Weights of a small image captioner: 14300 steps.
Rows from block 6 of the image encoder of a small image captioner, named by matrix and row number. Rows with one number belong to one neuron. Each number is 500 + 25 x the weight over its row's rms, rounded and kept within 0 to 999. All counts start at 0. Numbers have three digits each.
After each neuron's rows are labels from the 100 images, of 14848, where the neuron reaches its highest value: "top examples" is what is common among them. Only what is clearly more common there than usual is listed. The data: photos with spoken descriptions (Open Images, Localized Narratives). In brackets: how many of the 100.
# fc1: MLP up (encoder.blocks.6.mlp.fc1.weight, 384x96), inputs 0-95
# fc2: MLP down (encoder.blocks.6.mlp.fc2.weight, 96x384, transposed), outputs 0-95

fc1.165:490484492537507463518452464492513501530508502550505540519498471515520475523548501485509490446489518510494533493530517521489501533513490502534524480495499560512538481474507531513531497512521501556540481489476548535516462519454541510515526510498515512530490502510541522506511522531497505462
fc2.165:451528504500483512525486502509491474516474502501547526541480476467521508523454527497491478566499468471510508536516483499447502551541481506510481491452494491497490484537494477449511473458500499484518544486491531508506480486521494481507551512487449534475504528523489489508516479530490525498
top examples: text has "black" (26)

fc1.289:514476536522473545457490492440477463472490508513487504529521486516492483466453517530507529491503484486455495533466471504509496530525549505486536483546485522522516480481495510540481507520494453497485508535501452508496509501497506550470518522518507515500548461488491476549472504502479508476
fc2.289:517458506534517480548521468502498536462494522505487505497484541462448480539495499499493520518514494495499521487522519470482468505495495515503520459436512531482496509505533474497520499452445527495487507492487507481511462535496557491501482524470505464527548490488494510499477484495545512557
top examples: text has "table" (33)

fc1.41:543516523485526464535430538495516501495506472537547526516501488507450511521483527470507484472485525500484527470533526477470495512499496515443523517478540497490497503544551494490520552509496516564492485517504485497496523491486489475505532491497449525520502513497521484500464514471514513507
fc2.41:476479519471487484533446533500535514515523490516539508504502514535506527504478525521452451480500549483518490486548513480529502480521522493531525480441546509489510501527470494458503503467473507482507498495499446496470500469513463496512514511456495496507502532476540476555523508482489480504
top examples: text has "trees" (61); text has "sky" (56); text has "water" (45)

fc1.144:504529548473506519525514512485513514494485530522491483512504509460489498491547500474502489496447478502472520485479512520511561487507554506467506526520506526503470517502465538459490482470487538481502491545512488501475499490534486505525483474504491485446483487490513468464443451495534556509
fc2.144:547485509517532495484450502477504470516497484461496498531483509531543482482437528469479504471530544485494503526510455487466470472497497511523468483544484533508477498553509519520478514519494494477543508454490529483486470504495517493492536511534483552552495493511505508511527492487463497517
top examples: text has "people" (46); text has "table" (33)

fc1.55:498493531503532500472503550459478565496502455518483556517484514463477474498468475460520512494527501465478498504514527534510507493448485483506515554518496488506514483519475514482486489525514521524504497530473523499487516476511492482438482476487493449476499517494536469522504500536472538470
fc2.55:516508451468526525472498507535515520530468483481481501531496527511513475491508428501509511513483486544517495493541456521511517476533472526442505511504501464475501561472549489551486488452482530491510482503536491527531499484528544473506515509492505486483492500488490484480513484478489469520
top examples: text has "grass" (28)

fc1.125:484495481476491487541515521484536492512514485522490518519535511519541505482536503506487473501461522506484506500462494490576506475531530486487497510524514524530515501494455538480474493442482497500508518502515527490498478495504492499512485477475453514442501472486483451467489427534519512545
fc2.125:512494550516502506498436493480491453525446511464485495494484474534498501513479531452493494469524493513495494525501490506455474502459487488552449485512465490509485505532502484508484526542501479471531511485515509479463474481484489483493517519539498529543505530568493514536496537480488498495
top examples: text has "holding" (35); text has "table" (30); text has "woman" (25)

fc1.372:531506513499479487467507504486467481512463494451507476555487506507520517524523501456522495524483492508485499518510503481478512512510520485480442454494501469525545540516510499524522483494514524480511482458547549474487472453492488509557487543491447490517494502512501468488468508509517461544
fc2.372:516547486507497531498488503491520448470459487580493538472516524526504466509478500506485509459490496499511494487485486525451493467479538510540533512547498538485446497496506488485475479512503503495519492525467519514525483522471460446533507456528502521503504530494509508484489488489550501512
top examples: text has "wall" (41); text has "sitting" (39); text has "table" (32)

fc1.78:506499473492512504490480461482483494517488481474506495471500507499448449492514509496499481527487521514466568483534480553459472466500490498523474464503549506499477443460515459550491527508498481463502507491514499504483500536500492502549511533522522486499478531492476527505460530542491531501
fc2.78:533513516458489520524513501499511478501516482492490481488485502536458483518473499523515501515519489521495456533518502540515445506516491507521481470473526499495455450498526535518462518486466499499473467479538427503465507522553486533535524540495525515462508485489523528529500484510494462517
top examples: text has "wearing" (31); text has "black" (26)

fc1.181:475481518542503516505510526505496456494449444496495561504465507504472480518470470530520451498492522504506486452548473477453479525503490527492465492488472488527509500486480517468506496506486479468523478505488496474473521471508526557490498481476519530460508482514462488531498525463501472528
fc2.181:512547472529518505531516495492480510509493473509469467461494499507495495509518536492512537508490475486524525471520483525537489487531526534462531511545477471483549446525495532497498474479463488490458488508427489513526539499487511497513493495526514508497497511519495510443469508459471553491
top examples: text has "black" (31); text has "white" (30)

fc1.351:496485512542512510508551447490534533467543511474492507512483549502512489502493509527457465481498577529505517496479518484478515514508487546496520492496517503504519491578531520491515486492560492507527494530525518502514502530499491474491481508477503495475448483483466497545514522495522496482
fc2.351:514477505497473499514501496521524543539469504541490497505518484481499514524513487504527509492511467518431476535499525529483453483516503497518453483518504476519474520488454474459522490457470512460510520504490487492501519551519533533477535509496533550538494500468513520453498476494481448497
top examples: text has "sky" (74); text has "trees" (58)

fc1.338:496489478427478536517506486493533449539503505466511474484529490511501464494489469506497483465496508510530460519532479520492526475513480552505476480506529530539514507509516468492503539559498529537508529489487519515487442483486501464489481485481475451531486475504492541471492488492478499492
fc2.338:503495505516471529542481495526510493549485500493522521491499527501480514505466466538567476459513537528504520510485516493496532456520471530516534473474501513441440528538513516510540514501495522505459498471510486516451454475485518469473500493461499503502506457495512481505478500487505525510
top examples: text has "text" (36)

fc1.377:482483468476496464516493483562457464528452498513480515510485499518498476473496523525436497519535488484479483440496515480539497501505518490482458493487460470456487525483484485513494495509475539526524509497488500483497504463470496534527517460526514487481536488500463479508505479496560516469
fc2.377:482496519472507527505494494468502466497528518433546524475469505525506494510501516484506522436520483504546515507518446504460534508492473547484519485530477500515514495562491494498512534505455451494458536503464491471504486470505489537507497531463491513484522500527513506494507488536503481526
top examples: text has "table" (31)

fc1.141:484493524515468508511479469451482499508484486519539547479515491533509464470460542494477505556470469483521494517509492499509524472530470503501505473481521492533517433491515458460474491505466518512450527518503531455516512529508500505518501467505469495489471471534515520462524501508490527466
fc2.141:521505528543488536512482519514441533465485521526514487521501453493480505547530481478517456499520458494474505487474526537457513465476505531507512502514506536485504490537490524486480538503472506513471576521506514485468485498463494527501501478504448504481510482465532531493498492530481487479
top examples: text has "white" (30); text has "black" (26)

fc1.164:506500549507508484521482559493517523501525447537518485493474547488516524518479466442507493499519503478483510477528492533461485495490472486487463506496509484511481482546509528502492541474491502553529509483492522503526486527511519464491440511487483499461490482537522512491488501509472473432
fc2.164:470489467470483500477485497530504513501469477478497537483487517482483495521485427466482510443518540550519566488488490498540529522536491492447512528488517506470570549505474498539498519523502497482469510503490499518510501465523517528500497502483492511518511497485510491462474473503507482523
top examples: text has "grass" (54); text has "ground" (37)

fc1.242:514487465540555486459507474491486482508477512476483510506490474483504526542431496553545498461545459452536499496493516490509453540528497516463500477524509465512494515491519512530544515548511486487494537496527466534475501501511504494516495487483514518513483514507488502514497510475499449491
fc2.242:485507499517471477506559558496501520496500514511536472465502526497450541507538511468481513467497477531483497495478504475508488502514499514475498475478523490510534472492477510490525462526513482472453484472497512499443474542482455530497510493498500514530511525472520485512554540473524500561
top examples: text has "sky" (74)

fc1.195:521473458538493498502456508478507513487468519502510508511516495509501474473515529468523479498507493526490506514466457518506512519468489524517498458486483506487549489484551497494438543478519485496505503508523512413504501522515493531501513494518536475491466491490468446525501518515498427486
fc2.195:526505489539490554468461493492525493464511514526527541531524516450480507488523507506520487517482491476512488493488463509488512513481501522454525517519500492470489480544493487523497550500532529550492467479492523457490469481515475465498491467485520488462448467498532538494493489489498537552
top examples: text has "holding" (36); text has "man" (29); text has "guitar" (28)

fc1.358:448544509514543530515495523481502473482498515495531478539506499555513544519492505475517492510469512556499516483517470478476516549510490527513467511528512483533533514473560522502533464496493484526480483484506495499486496502552501521476478490480504490508488536513518535466495476549498446509
fc2.358:502483535504469577562485497447518556488542460526511507480511492514517514515489527518498483485533466522507496480481469508513501533473534493480509471487487533490501529530524494503499522466464509477489501518459469505495497486514472438477509469467471502483466533519521478508529488513504490516
top examples: text has "standing" (49); text has "woman" (25)

fc1.216:525529489507484501499486503485566456468529507483547544523524512484522460502495525537495491457521495514485521496481491484445487491491497512489537520528513455525495496485532504512515519525562494505493511511541484463425492491494530540476521533532489465502534506522476480509512506502500523484
fc2.216:506514513556535512496483516512509532509515573500503485503515466479511484488487509506521469473519472491512483486472488534533448489512508469485518520506460490481516514504539505510449496539546560489464463482494495513475450451504481528501511527471511486488489463495514493496443527506516512520
top examples: text has "holding" (41); text has "man" (35); text has "person" (35); text has "playing" (33)

fc1.30:501469490466540488503552508500489467522491483503490517467485528503498490514498477481472508481498492541526486526561518530539498459500488480500470527534488500506548486498562506536524529497516497495489516476493493549539481530509539459510507516524500508506505471480472504517501555507481431474
fc2.30:500529501527520489457450520520518481526546499504482475490536557498481506513470526518473476483485506466482482482463528490489482559537528500447546502502501482487505475499505541459492482473539492496518501508508526505541557460501477511500490495519457522507505536483488493479512454499507486472
top examples: text has "sky" (56)

fc1.176:473481521499512492473483514467510510560508455553500466535430504491509529475520497456519475491519503480521521471487438500468502512452510474500516510487488507479520511484487541516474518518507497543504481512534504541510523502490508489527428526473483485495517495522482509513498494509511514446
fc2.176:468514496458479508459477499501464517511483487508476526474494524440512514447484466472496524454483541556556534498500521500548509494506448470468501527488530497482519533519492482495489481480514496497495502489483527497506522519544507541513469528460515542506523506506505498464490489529528482509
top examples: text has "grass" (62); text has "ground" (35)

fc1.27:467477492550547526547538459508506531494493498455451510477476518538453507515480527548489485470515499515485504509481512477503470512488459493548521504484485497491509498506496549477510500529557497497528493511527476539489474533495516473484515512524495512516452540471472516493512521478535502490
fc2.27:497521501485501487482531480498521518506453508546542475502469480441451560500563498508526494483460492473480502530492522495478490490497489506449497518528518499504489502466509461496514499477472513538513498502492473513486499487526514553519479511501539504509467563483481517505515477513488460549
top examples: text has "sky" (90); text has "trees" (56); text has "buildings" (40); text has "clouds" (36)

fc1.279:504517528529542524489514449507496500469515483491482508552542534523483505475482534493507488530489494497492468503531491509485518519489550544530499518492482499515489489516514506465504517533499476515532524507489453496501486517503483473468566514498507453504490441465531500552455478481494548509
fc2.279:508510497497508447501528487512494506506473532522531497500514578496487479469488535519499533503483519493520517501526534589477457507493494441482487499498492509514469517467463482523537524461506491474513499469504483485504508495486520465501464489456489529518547488492464542515509498501485505474
top examples: text has "table" (34)

fc1.205:551507528510489499511537504526508499506495508503491521492512505487509448515453491487499496477492442468475552523505493489468514504475454505495505465514561509533489490499518491506468508437513500482520569515512480499491458541531482494517480493488497477500522529500506495503532468519440548491
fc2.205:513480503505503490527482553451559509477519461499507476497485465528486529527490500484546490499507459473531546514526497501490530477502490523531485513449519552508451481494503461504495510491505495517480487530532476514502454508559493511510487523494485509455486453501476498507508495486499462549
top examples: text has "wall" (40); text has "wearing" (30); text has "woman" (27)

fc1.67:502494565514488504531493459529453512487473473473551545470494530490471449459484495481501516507481489500502459485514485473480517495478449532488470491520511521529495453517475479455493536470523483503527510483469495499480448462508474523505511498507489479536499474478532496535518516513505517512
fc2.67:534503496527563490532537545466499522448509507494517458514518495494512504474516511511496532513541472490489521490453530481469503478516503525499505477533485466494540510467511538508511495498476479509457476513488466504515506550493521496517461520500500517447512453529470475444475504515484520485
top examples: text has "white" (38); text has "black" (36)

fc1.77:497523522489510487497554491519517502490518460468493477525484468482512479487486430523504515503516543519500472513480499509465488498495518548506522514565478465460502460469526522530491495495502512453484495508541484506480497496460541520535480535509516511530456491514488517542455474525506514530
fc2.77:548512480473475518472484500488513517508527528499509493531511547515548522486535491510494456493458503517472499510528475473490485539493523490486486506511486523441527522524538494471488486461495520488489497492496558472522509504415485545514472459513538483485498471501511473470512529484519490501
top examples: text has "standing" (49); text has "holding" (41); text has "wearing" (37); text has "man" (32)

fc1.364:498554526492475489471562496495552497463503480512506550509480483518483495450471522504508502522517535451496493501509500501518470488471526456484434496469480505514503511503509477469504462484463452479464480525518525471507489532498502524462508482487488476521483477501485535489536537525512478502
fc2.364:502471498497504509470499436476551484502522504552480565494479519530497504487489526472484535485475515495530492499475505563488467497480460492498494486470488550495481499502487494459522511499488484491478490545505494553489539532517532515465455499482506508490519501516466537471532528495465511503
top examples: text has "sky" (81); text has "building" (36)

fc1.129:489500490492539488503476519475521488502492482487534525505444429495460444480511515457477513548466507478484484547480508499494518456500462467500466536519514520481473506504487486509530521507475499502518487506523494442495482505493504498538463536532485467549490477485504495469513463482523514495
fc2.129:473487467501495498469488515459517513465483481522456515486483501549502483473479507510505478561500495508484461522491497520508470490526505484491533454506512506503464512523497508537514528526429496521475458520520522503533501514520507464525482467534535497527511543526471521477543461537502464491
top examples: text has "trees" (73); text has "sky" (56); text has "grass" (32); text has "plants" (31)

fc1.7:497500512485487471499484489486513512483480490526508463522517533504531506522538490486475488489478484502456518473469479512508549466527551486462500521500503529529482495496468537509466480478500521495493505486503517508490476476527516571527511498500464486416502504473504467468487441521534486544
fc2.7:534465528503537491500456487475492460522475496462509531497471501545493500501464528491474493487495498488510494519513483480482485462462471514547443487546474510511485496532490487507478504522490499467546483485481484474479478478493508437481526493563498541541471507545505504529487502508475513512
top examples: text has "standing" (49); text has "people" (46); text has "sitting" (43); text has "table" (37)

fc1.309:487501479534575520503453494496446467513458475467482475509564495529487512461487474486511522495477512506478465502431472537504513486530479469505477546506454503499452511467505474496483511539503485510498497512452493508482501462503504498519480475514497493516509475503504502504468478482489481498
fc2.309:490494498438478498518474521479535488475460490507526487476479482520524511472526483469486494556534527480511488496480522495520475505512477486490537468515482481515545492485517522499471484506473558448489507512511482526546500535507529530495482456528519493520460457493486541488533508558488503500
top examples: text has "grass" (25)

fc1.218:475521501503511490498535520480520511501498509482519533475477486522492506547496494500489428492534496488535506534576511512512503523467460469512528528503444511482507499511509477493518518528528470508529508451504506477504475513468470532470510481448482499553527488519491515530536515474535477513
fc2.218:460479485475501539510525521539506522505481481506441500460516510477503486519521481504472492480513494460453484516495538487507525503478510543475506485499482519431478502508514531509487511499501537485470468531500497494499513502561548499501527495511479486467551566512506457512501501452511500520
top examples: text has "white" (29)

fc1.284:518500537500488482495499479455520515483458501526510471527510515500523513527530495476479514491479477491455501465471497505517538477523568483470488533512512506529525481515478540474462478498475524487487495476538508502475482452542517571513495490484480490442490497489514464470480489521533510535
fc2.284:535504516495554508514457509508493464503476492467517540527485520541509486484476538501489487493508497526518503530506478505471502458469478515535451487538478535516456508527488497514489502503504493488550466496457500478496479499494522443503525495559489560552488497543525511529507491494485516494
top examples: text has "table" (34); text has "man" (29)

fc1.10:499511537518559470501497509539525513537514469470518504493486519513480535490508499455493501485516483495521532466481501485502496510500474473529515521519520494517498529508479482528494559513484447501533530503491501513512508504542516477480483438468544492497485420544512509489494454494540518493
fc2.10:494489471480528473543514515506519506469509503487514532503504528450495495502460499470563509498495492532484509445463494494525534541555501487490479489480485516468537508531418487489492453510509495472486488557518503492467529484524486547505519501533508511485507539501510487518483493505484489484
top examples: text has "grass" (59); text has "plants" (32)

fc1.16:530516517482466501518501516478532520515475514514518458486540514497464498531490492457496517452487496500482501447517526522498499506506564480475501512509505504583509487512526467476498502552482504454526495505538539487501498473511513555502507504463481515484506506513483446471467501510525527512
fc2.16:529498513491505507520463490508475471505493492486482556523472494531521499498478535473488481507510530537510491507486453510487510487484491513502466484555462523506467492503495514521501521505497531462494482489452474504492502516455480444478487465530500576491442502542556497512521528492481485478
top examples: text has "table" (38); text has "sitting" (35)

fc1.272:492489460454465569502487521463495465517493505474531511480480495510497476486519490539538511474522508509489459517522476517493532514467479533495513450544497517501514509484525477474508499564526546497502537455531517495448485485487523446505493472481518486524518478500527508488497514480518492505
fc2.272:506491482491451518495476517504490510513474513487531491512512535511524512494496487551563514497535509496517512531483503555467553484507479533536507475498517532467480524502470498487513500505523507476464460476494483483471483472494504462485498474483477513512541427460495454526528486480510542518
top examples: text has "text" (40)

fc1.186:502533503517477490488545474482512495432518481489535482528520457478526473469495445554505495532512522531518504496514494485501494478514509513485473485553501481447507490503563501501488542471502468459540498510558484478505475507434496515504497509520510522490474489499503493521494489515490514492
fc2.186:544497477498515491447513515480523469497546527529457483506488511491535510524507447494498525504490515503479518506483493471489472516478499542504497524478489502453536543511500509522506502487518540477526498517448541466459479522452566507532471484477504477489540486525453485511483513490505502491
top examples: text has "holding" (39)

fc1.50:509546541473502491500506481514447491505529514555503456491528484516491532554488489491522543496529507513492520492524479513493490546480493473519487484457508482461547516482472479492509528504491515557500532550488524491505524472513474511560508460537472505529521511475487521492476491484502471496
fc2.50:505483515492492507466540496510537512541553481500491501480490510507554441482514463524478541484478520472551511531511489522525551524508507506475494485570495474454508502525499490470503465505472504490491512526506441457497491499506463475523468476517518497477480489477502500491522532505509477478
top examples: text has "standing" (52)

fc1.307:466498501541562495515506485515504478519462514528517557496527473464514507485456493512484514487504470479523464485528503476509446524495450466489494527551526493473458505540500513494531538505506497484529485488471482511487511498533527499512535488495499504488542497550523554502465509483499532496
fc2.307:483492493525503504471500537482510545450502503503463480491476502512521495503530496506450495539519505486530529523454501530506526489530492514482468521505495489466541466504515516452512494454511503490513502483546484525545504478560504484464515505445510460498464497493462520484521511526454537505
top examples: text has "white" (36); text has "black" (34)

fc1.380:490549482481504472498523539489493499474533511483533500487467540444492454473532515487519526482487530533479467485478519531474487494510481517492520515522484485528461504515518507479529485487511481515492510510486458442450551526504541485495523512476473482522522528473469472481483513455467478516
fc2.380:516483516506501478480474549506473493524504500500498514461527486492508471539512465464529523518555499507548491501487500499526496512559488498462516520515477495506511461474527501524493520502527497512479475480483497518556468475512513523548465560478505526470482481457467502475434496490483483515
top examples: text has "man" (34); text has "guitar" (28); text has "playing" (28); text has "lights" (28)

fc1.229:545527479507458513490487459525480492509497513461496547523511513505537535478490507505513496482504485524487520507476492508477533499491511468527505493483496476487469517495504522492467545485510512480479510466477495471469491494478488524460481427476445504527503535485561450502463453534512528497
fc2.229:534492522541498460476509523519497473497481453486493503494497505477495502488490465517468478525502456479514480510511507446468490535485479514565474472523487526514504516518459491525490480515526494515534457477517513525480480481486558487513528517529504523498491515509456533496538500533471476568
top examples: text has "people" (50)

fc1.179:490478494534561519489530505545516502506522485504470488530462531522526528511534490537492499485482440481508517502503494480522513503523548510523477501476545505497517506536533519467488518545498482543503497524523490473489513505483566525510525470509478494500542458512544475528503474479506524468
fc2.179:445478556522512525471500478531496502488499523459506499482520498497530495472440478553538474531525499529490524522539514504523519502495513486519503459493522504496498501484530527487551496506472485498465543499452475507501500550459499499491520487467507488478502473488531455505467465527497469521
top examples: text has "table" (30)

fc1.305:531475505476536528526457510496474527535484482539520523477490516510511481523506499470479511488468470461448503457498485539479462518515498481506509504505492458483512526482475465520502441512492491538493510454476523532543508496487542509474531495503513557503457495477496484526518516528488520460
fc2.305:501494518496476495481541429513492465480512504529499513502474518505511514497517503524500467475492540550464501509494516493444493504507489484480504507478519481421478490520566523511489550525478501508504502529496545556466425479507536511520495499512511488488498483479496504497503512522499477490
top examples: text has "white" (30)

fc1.200:507460454498495516483517496535481487519542476507502480511450481545495521550500490492489519493497511485429498504461479525514493471532519492503483496530478527515477514492530487465451530470533461507534501549492543502480509520501458477521494508543547489534500461498484491534492495505495487529
fc2.200:484490509481465502487470469528506527529509523508506507533501476485505533502476534504528501501509471510512452501480489491508477472502511513529452497522478510497510477513501476457495490478565519507482444524502520502495519453572432503508492446503504478506494489483525498522530517500510504574
top examples: text has "white" (29)

fc1.15:532530488525542506486518487530479456507574490535529516526504541469513519511501541519524502489489485510483483517460477504506515524474456514507522540498456478489516467509519514508475502501524546509492530521529538480480483490551491505505515476557441488522507484481493488497536496480491488535
fc2.15:508530475510515500466441523492494516533514537499506530466530480488496470488494511527524500462494525472517521429482489529498536547548489526546490504491490478458502458522488475516506493514467502539495508509503478472514494488512482537515458488499525527488456463505521511466494555480514482493
top examples: text has "guitar" (27); text has "playing" (25)

fc1.119:461529525486503503501509510488496490501504448485560491480476494551484494508482520530491504477537514522507556472495491525478495490497456494496495441496513492491486503467541483470542447487464469470485542488524498495462476509556479516488499520492479491508501504502498499440468489533498463536
fc2.119:500476478500459537583524536447543528496496470532524511483519434485487517516472530504535490480518499468497536518517525482494480527451507500514500487496510536502467533517502516519486529495483514511477473534488471503510478496530476472513488530479517493492461498506505489483509456479505449504
top examples: text has "holding" (43); text has "sitting" (33); text has "wearing" (29); text has "two" (27)

fc1.158:486554496512547520519507461500504472490479496488509475511524515525524482485513512506538509541494511501494487457531460488510471518553558462503535490497505508471504487480478522504465539532536489522494502535533515527500515534555478494480532503526534468496501483487504533515445484489458479481
fc2.158:519484524495480455492491500498502537553503495509507516460484575507502504490477522500507523489479477498527474531509508516439511504524455484516495515463492528504460557526516465493549529502480494481476517503527485489533479516468506465527474534455486516454506464454498514526498520494495508511
top examples: text has "table" (32)

fc1.330:561520543461492523504486473503493498492513524502532464505464530482533485476517494443537491464472502507525500496521521452521509496481561503497469516487510506524519546500498515505513469505508546505499517512516488497498506483452507504548492517476520506545501524516513456456470479490537548515
fc2.330:510517496523523505508476510490562470552466448533490539533492493511533485550469481477490515501505521519494473483514485522445467510518515509503481447535489481527463482463523476492487549490512496504519447471497557469488507526495492481502524461526484512519493478494519537485498506488501500488
top examples: text has "wall" (44)

fc1.318:466484522543492518509549437442489502476444488496517508488524474562472489506476507502487477527488492496480505505465535505535511535488508533510488479468505477473526490494514476476505532518496497521510464524474500472515517507482532544487513450544503510477472452497510546471506491491502507479
fc2.318:492510511503533499509487492549481472496547496518486489500423495445506482470481481475465490497484483543474521479484534464490502527503524503507458538479448519490518524513509555482499483526470539524480538510499511490521517490472496491523494480545511487466541496504525503527522483469548494499
top examples: text has "standing" (47)

fc1.280:486523557543527491495478535540529522485507488493530521520516503470502480534538530515521428541523556487489474518503504510527497548521504540523492506483502493490508498486463456451515516486493495504496465543487513531490525510470483506454472493522522501515445498517501509493514491515473523511
fc2.280:533491501491495506434465507510495486508501506487506484456529486531525472464504511472527481494489490552490478478475471493546442504465513495450482485516501508501535526551475485543502488539511508482502486550471508517534481516506513489472462514472520473534504535501529513484524513539524472520
top examples: text has "sky" (77)

fc1.228:466547515454472483488551521511477503509510482535488515481528496524488520558519505507496457499505482540503504488524513512509503532514502515524507500548485506545451479526521509561469468495502502461489528526491485484480528537502493490490523452538503470469515507534560479517512485488496468500
fc2.228:481424494507526498538535499532522513470498477482489468504514499467500485559532544510546498512488519506477474506536497499506514498468516504514522505479469470492490512497534480481466451504509493542486487476502511514527545484468470515521497492543491490561437469501496489529485518494479478490
top examples: text has "trees" (65); text has "plants" (38); text has "buildings" (28); text has "grass" (25)

fc1.167:533546492478479496481558488500530485491509502514536536482480485500501463450448506491498505543490520462506477496487468494526479489503497461489454490465480464511511497507507488519485493504461461473482494472520507471536486491475505530443530511468488551545512482507470486459541485512526503500
fc2.167:501496520536511501494498439494513483488508525540483559498505505538491533499509525493510489477478513509504522514520483542500495506499472449494509489504470524515467508503510463412525499527521490504452465531515457502484508507481535531468473518462471512477490529496463506478517528492469525546
top examples: text has "sky" (55)

fc1.361:512492511523491489518493479520543482492560491520503500543445516516495506462495492475452476525480533483480498493501499547522453508469507509507554524492504492523493477488514495477543477475490426478477499501536509512488520552497503488522473483480536464501485479491486527451480500480490485452
fc2.361:503547509478478513512508498500527472501490499451464504544458526502479500486490486479512539511515502463510509479489565545518534485485499532518571488449527504519511487498462487472495475507497532505451499544487492506469483511474475504547477501503545480492479510522499488487490551486486483470
top examples: text has "trees" (82); text has "grass" (31)

fc1.194:484516466482521509494490483501505498514525466474547506553559474502482491535533489497502495475520525484481519487517473487513525497465501528494480491554486510469486541436502450490521520467543474466526501482522470477504517487452509519506493509515537519533467469530489490529481484524548495499
fc2.194:492494500508488529479534505471512513482524508507491468474505491543528519569480463519482527516501454487497529529524499519467512496487496548520502505491477479431509523545508501522539490522494496468526498491524490471554498485443472504475493494498497487542518435498499489471466485483485505532
top examples: text has "man" (36); text has "wearing" (36); text has "holding" (36); text has "woman" (27)

fc1.64:481524532506555508488523560517467437535519511469502498504522523487510461504509495519493504481519500490518471504485499497477486526494464501522513515571451492510533487488510553520520503501573529508480493523503502461498517537456518494517467506523467501525512477513525465497486525506477499521
fc2.64:510519513472516467477427507463494501522512538482476495476499504491552511495501534538504499469483532511470452498508512490543470514524516510499538525476531490496528517452509513521457509505497510473469458472494506555508481516471494510543488534472515509513444509491509450489484518504520515521
top examples: text has "guitar" (31); text has "playing" (26); text has "lights" (25)

fc1.122:488511525479527471481501441526503489530479512484514511491511524513451483495517526526505492527497531525475546469545476518472504513497465510516439505464560527472480495469527475508490478498499461496524501491527506483499507517487439474547523494505494510531471495492503518501480550524478552499
fc2.122:500497494478489520496535479505516483490503461522493468509496511514497436530440473540515494507518514509520512491538517512534467476484455507522486446484507463514475481477497500555473546541488519482490470504548468465501512481508491509528521541487518526492535492457528526506492535506471472511
top examples: text has "wearing" (35); text has "woman" (27); text has "black" (25)

fc1.254:516530490505496494520489510467486515456494516510528496464534486463487484487476469494533533510512485539514496506525502416508490485480464517473477474490447512472515480504469489512512470490471438456501513472488478525454512503521504512500544495496506495504504542508464477531511445511462475489
fc2.254:485514504469500471525479500570529543505524466497504553520470500441533506487487514485527498531504497509504472526505527487486503474482485514505505506475496483490485513449507526481457471553470510521475478498490498478509480521508467502503461472558533491522539524530539470496467496491514475538
top examples: text has "black" (28)

fc1.154:529538531474481514539484533548477507494473499492544475514528518484498553539503505491473485449486499504500519498484540479556514500494513479509456509522456497546497530472523502523466503493506518519529498502515524471515493475517519533493502538537487513554513518500506447453489469512515504518
fc2.154:510515490504502493497454405481518499527480464529472497535489510528489479507507528495503514493497485513511458485544477543487496510485519475499494488540494513513499532510475505470489511494515529459519491482459467518504522498488515444551478471524472495517486503510557532554539520486480503507
top examples: text has "wall" (48)

fc1.1:479515502452486512521526472486510480503461469438499492470479480530479508481521487495508548508506491558519529508492472534506506512472473471503489468442512534464486501463499488531451475487451481487492543513531485498519497487518507449462524496509535498519498473492516536501481539515490492472
fc2.1:533498523486488482496537471473489479523511506517497478506518514457479480504447545498500539473520468479482526504541516489476468498485506475494526521473514489506504547506541463489491491503478459482477484500526481559495492552475548515513461532492533510473505528469563515487461482482490487515
top examples: text has "wearing" (36)

fc1.91:515506513501491497531476502524519470526486502506478555488524511549526466431511512497509521421452489512472520494498510472497471517512477507518504495537505491506500500474479465521475522473541490520518500485497519528529468487488514503512481511503540493565482509529500487541573517525495502503
fc2.91:503490517484520510478519489512541464500525539509520482509490517499501442543463506494505461538492526504489504481540398506486495485529475490532494492519516511493467502481514519547528515491498477532492455500506506518494493482549486477535512518473442513465493521503479492507459515530510499476
top examples: text has "black" (34); text has "white" (33)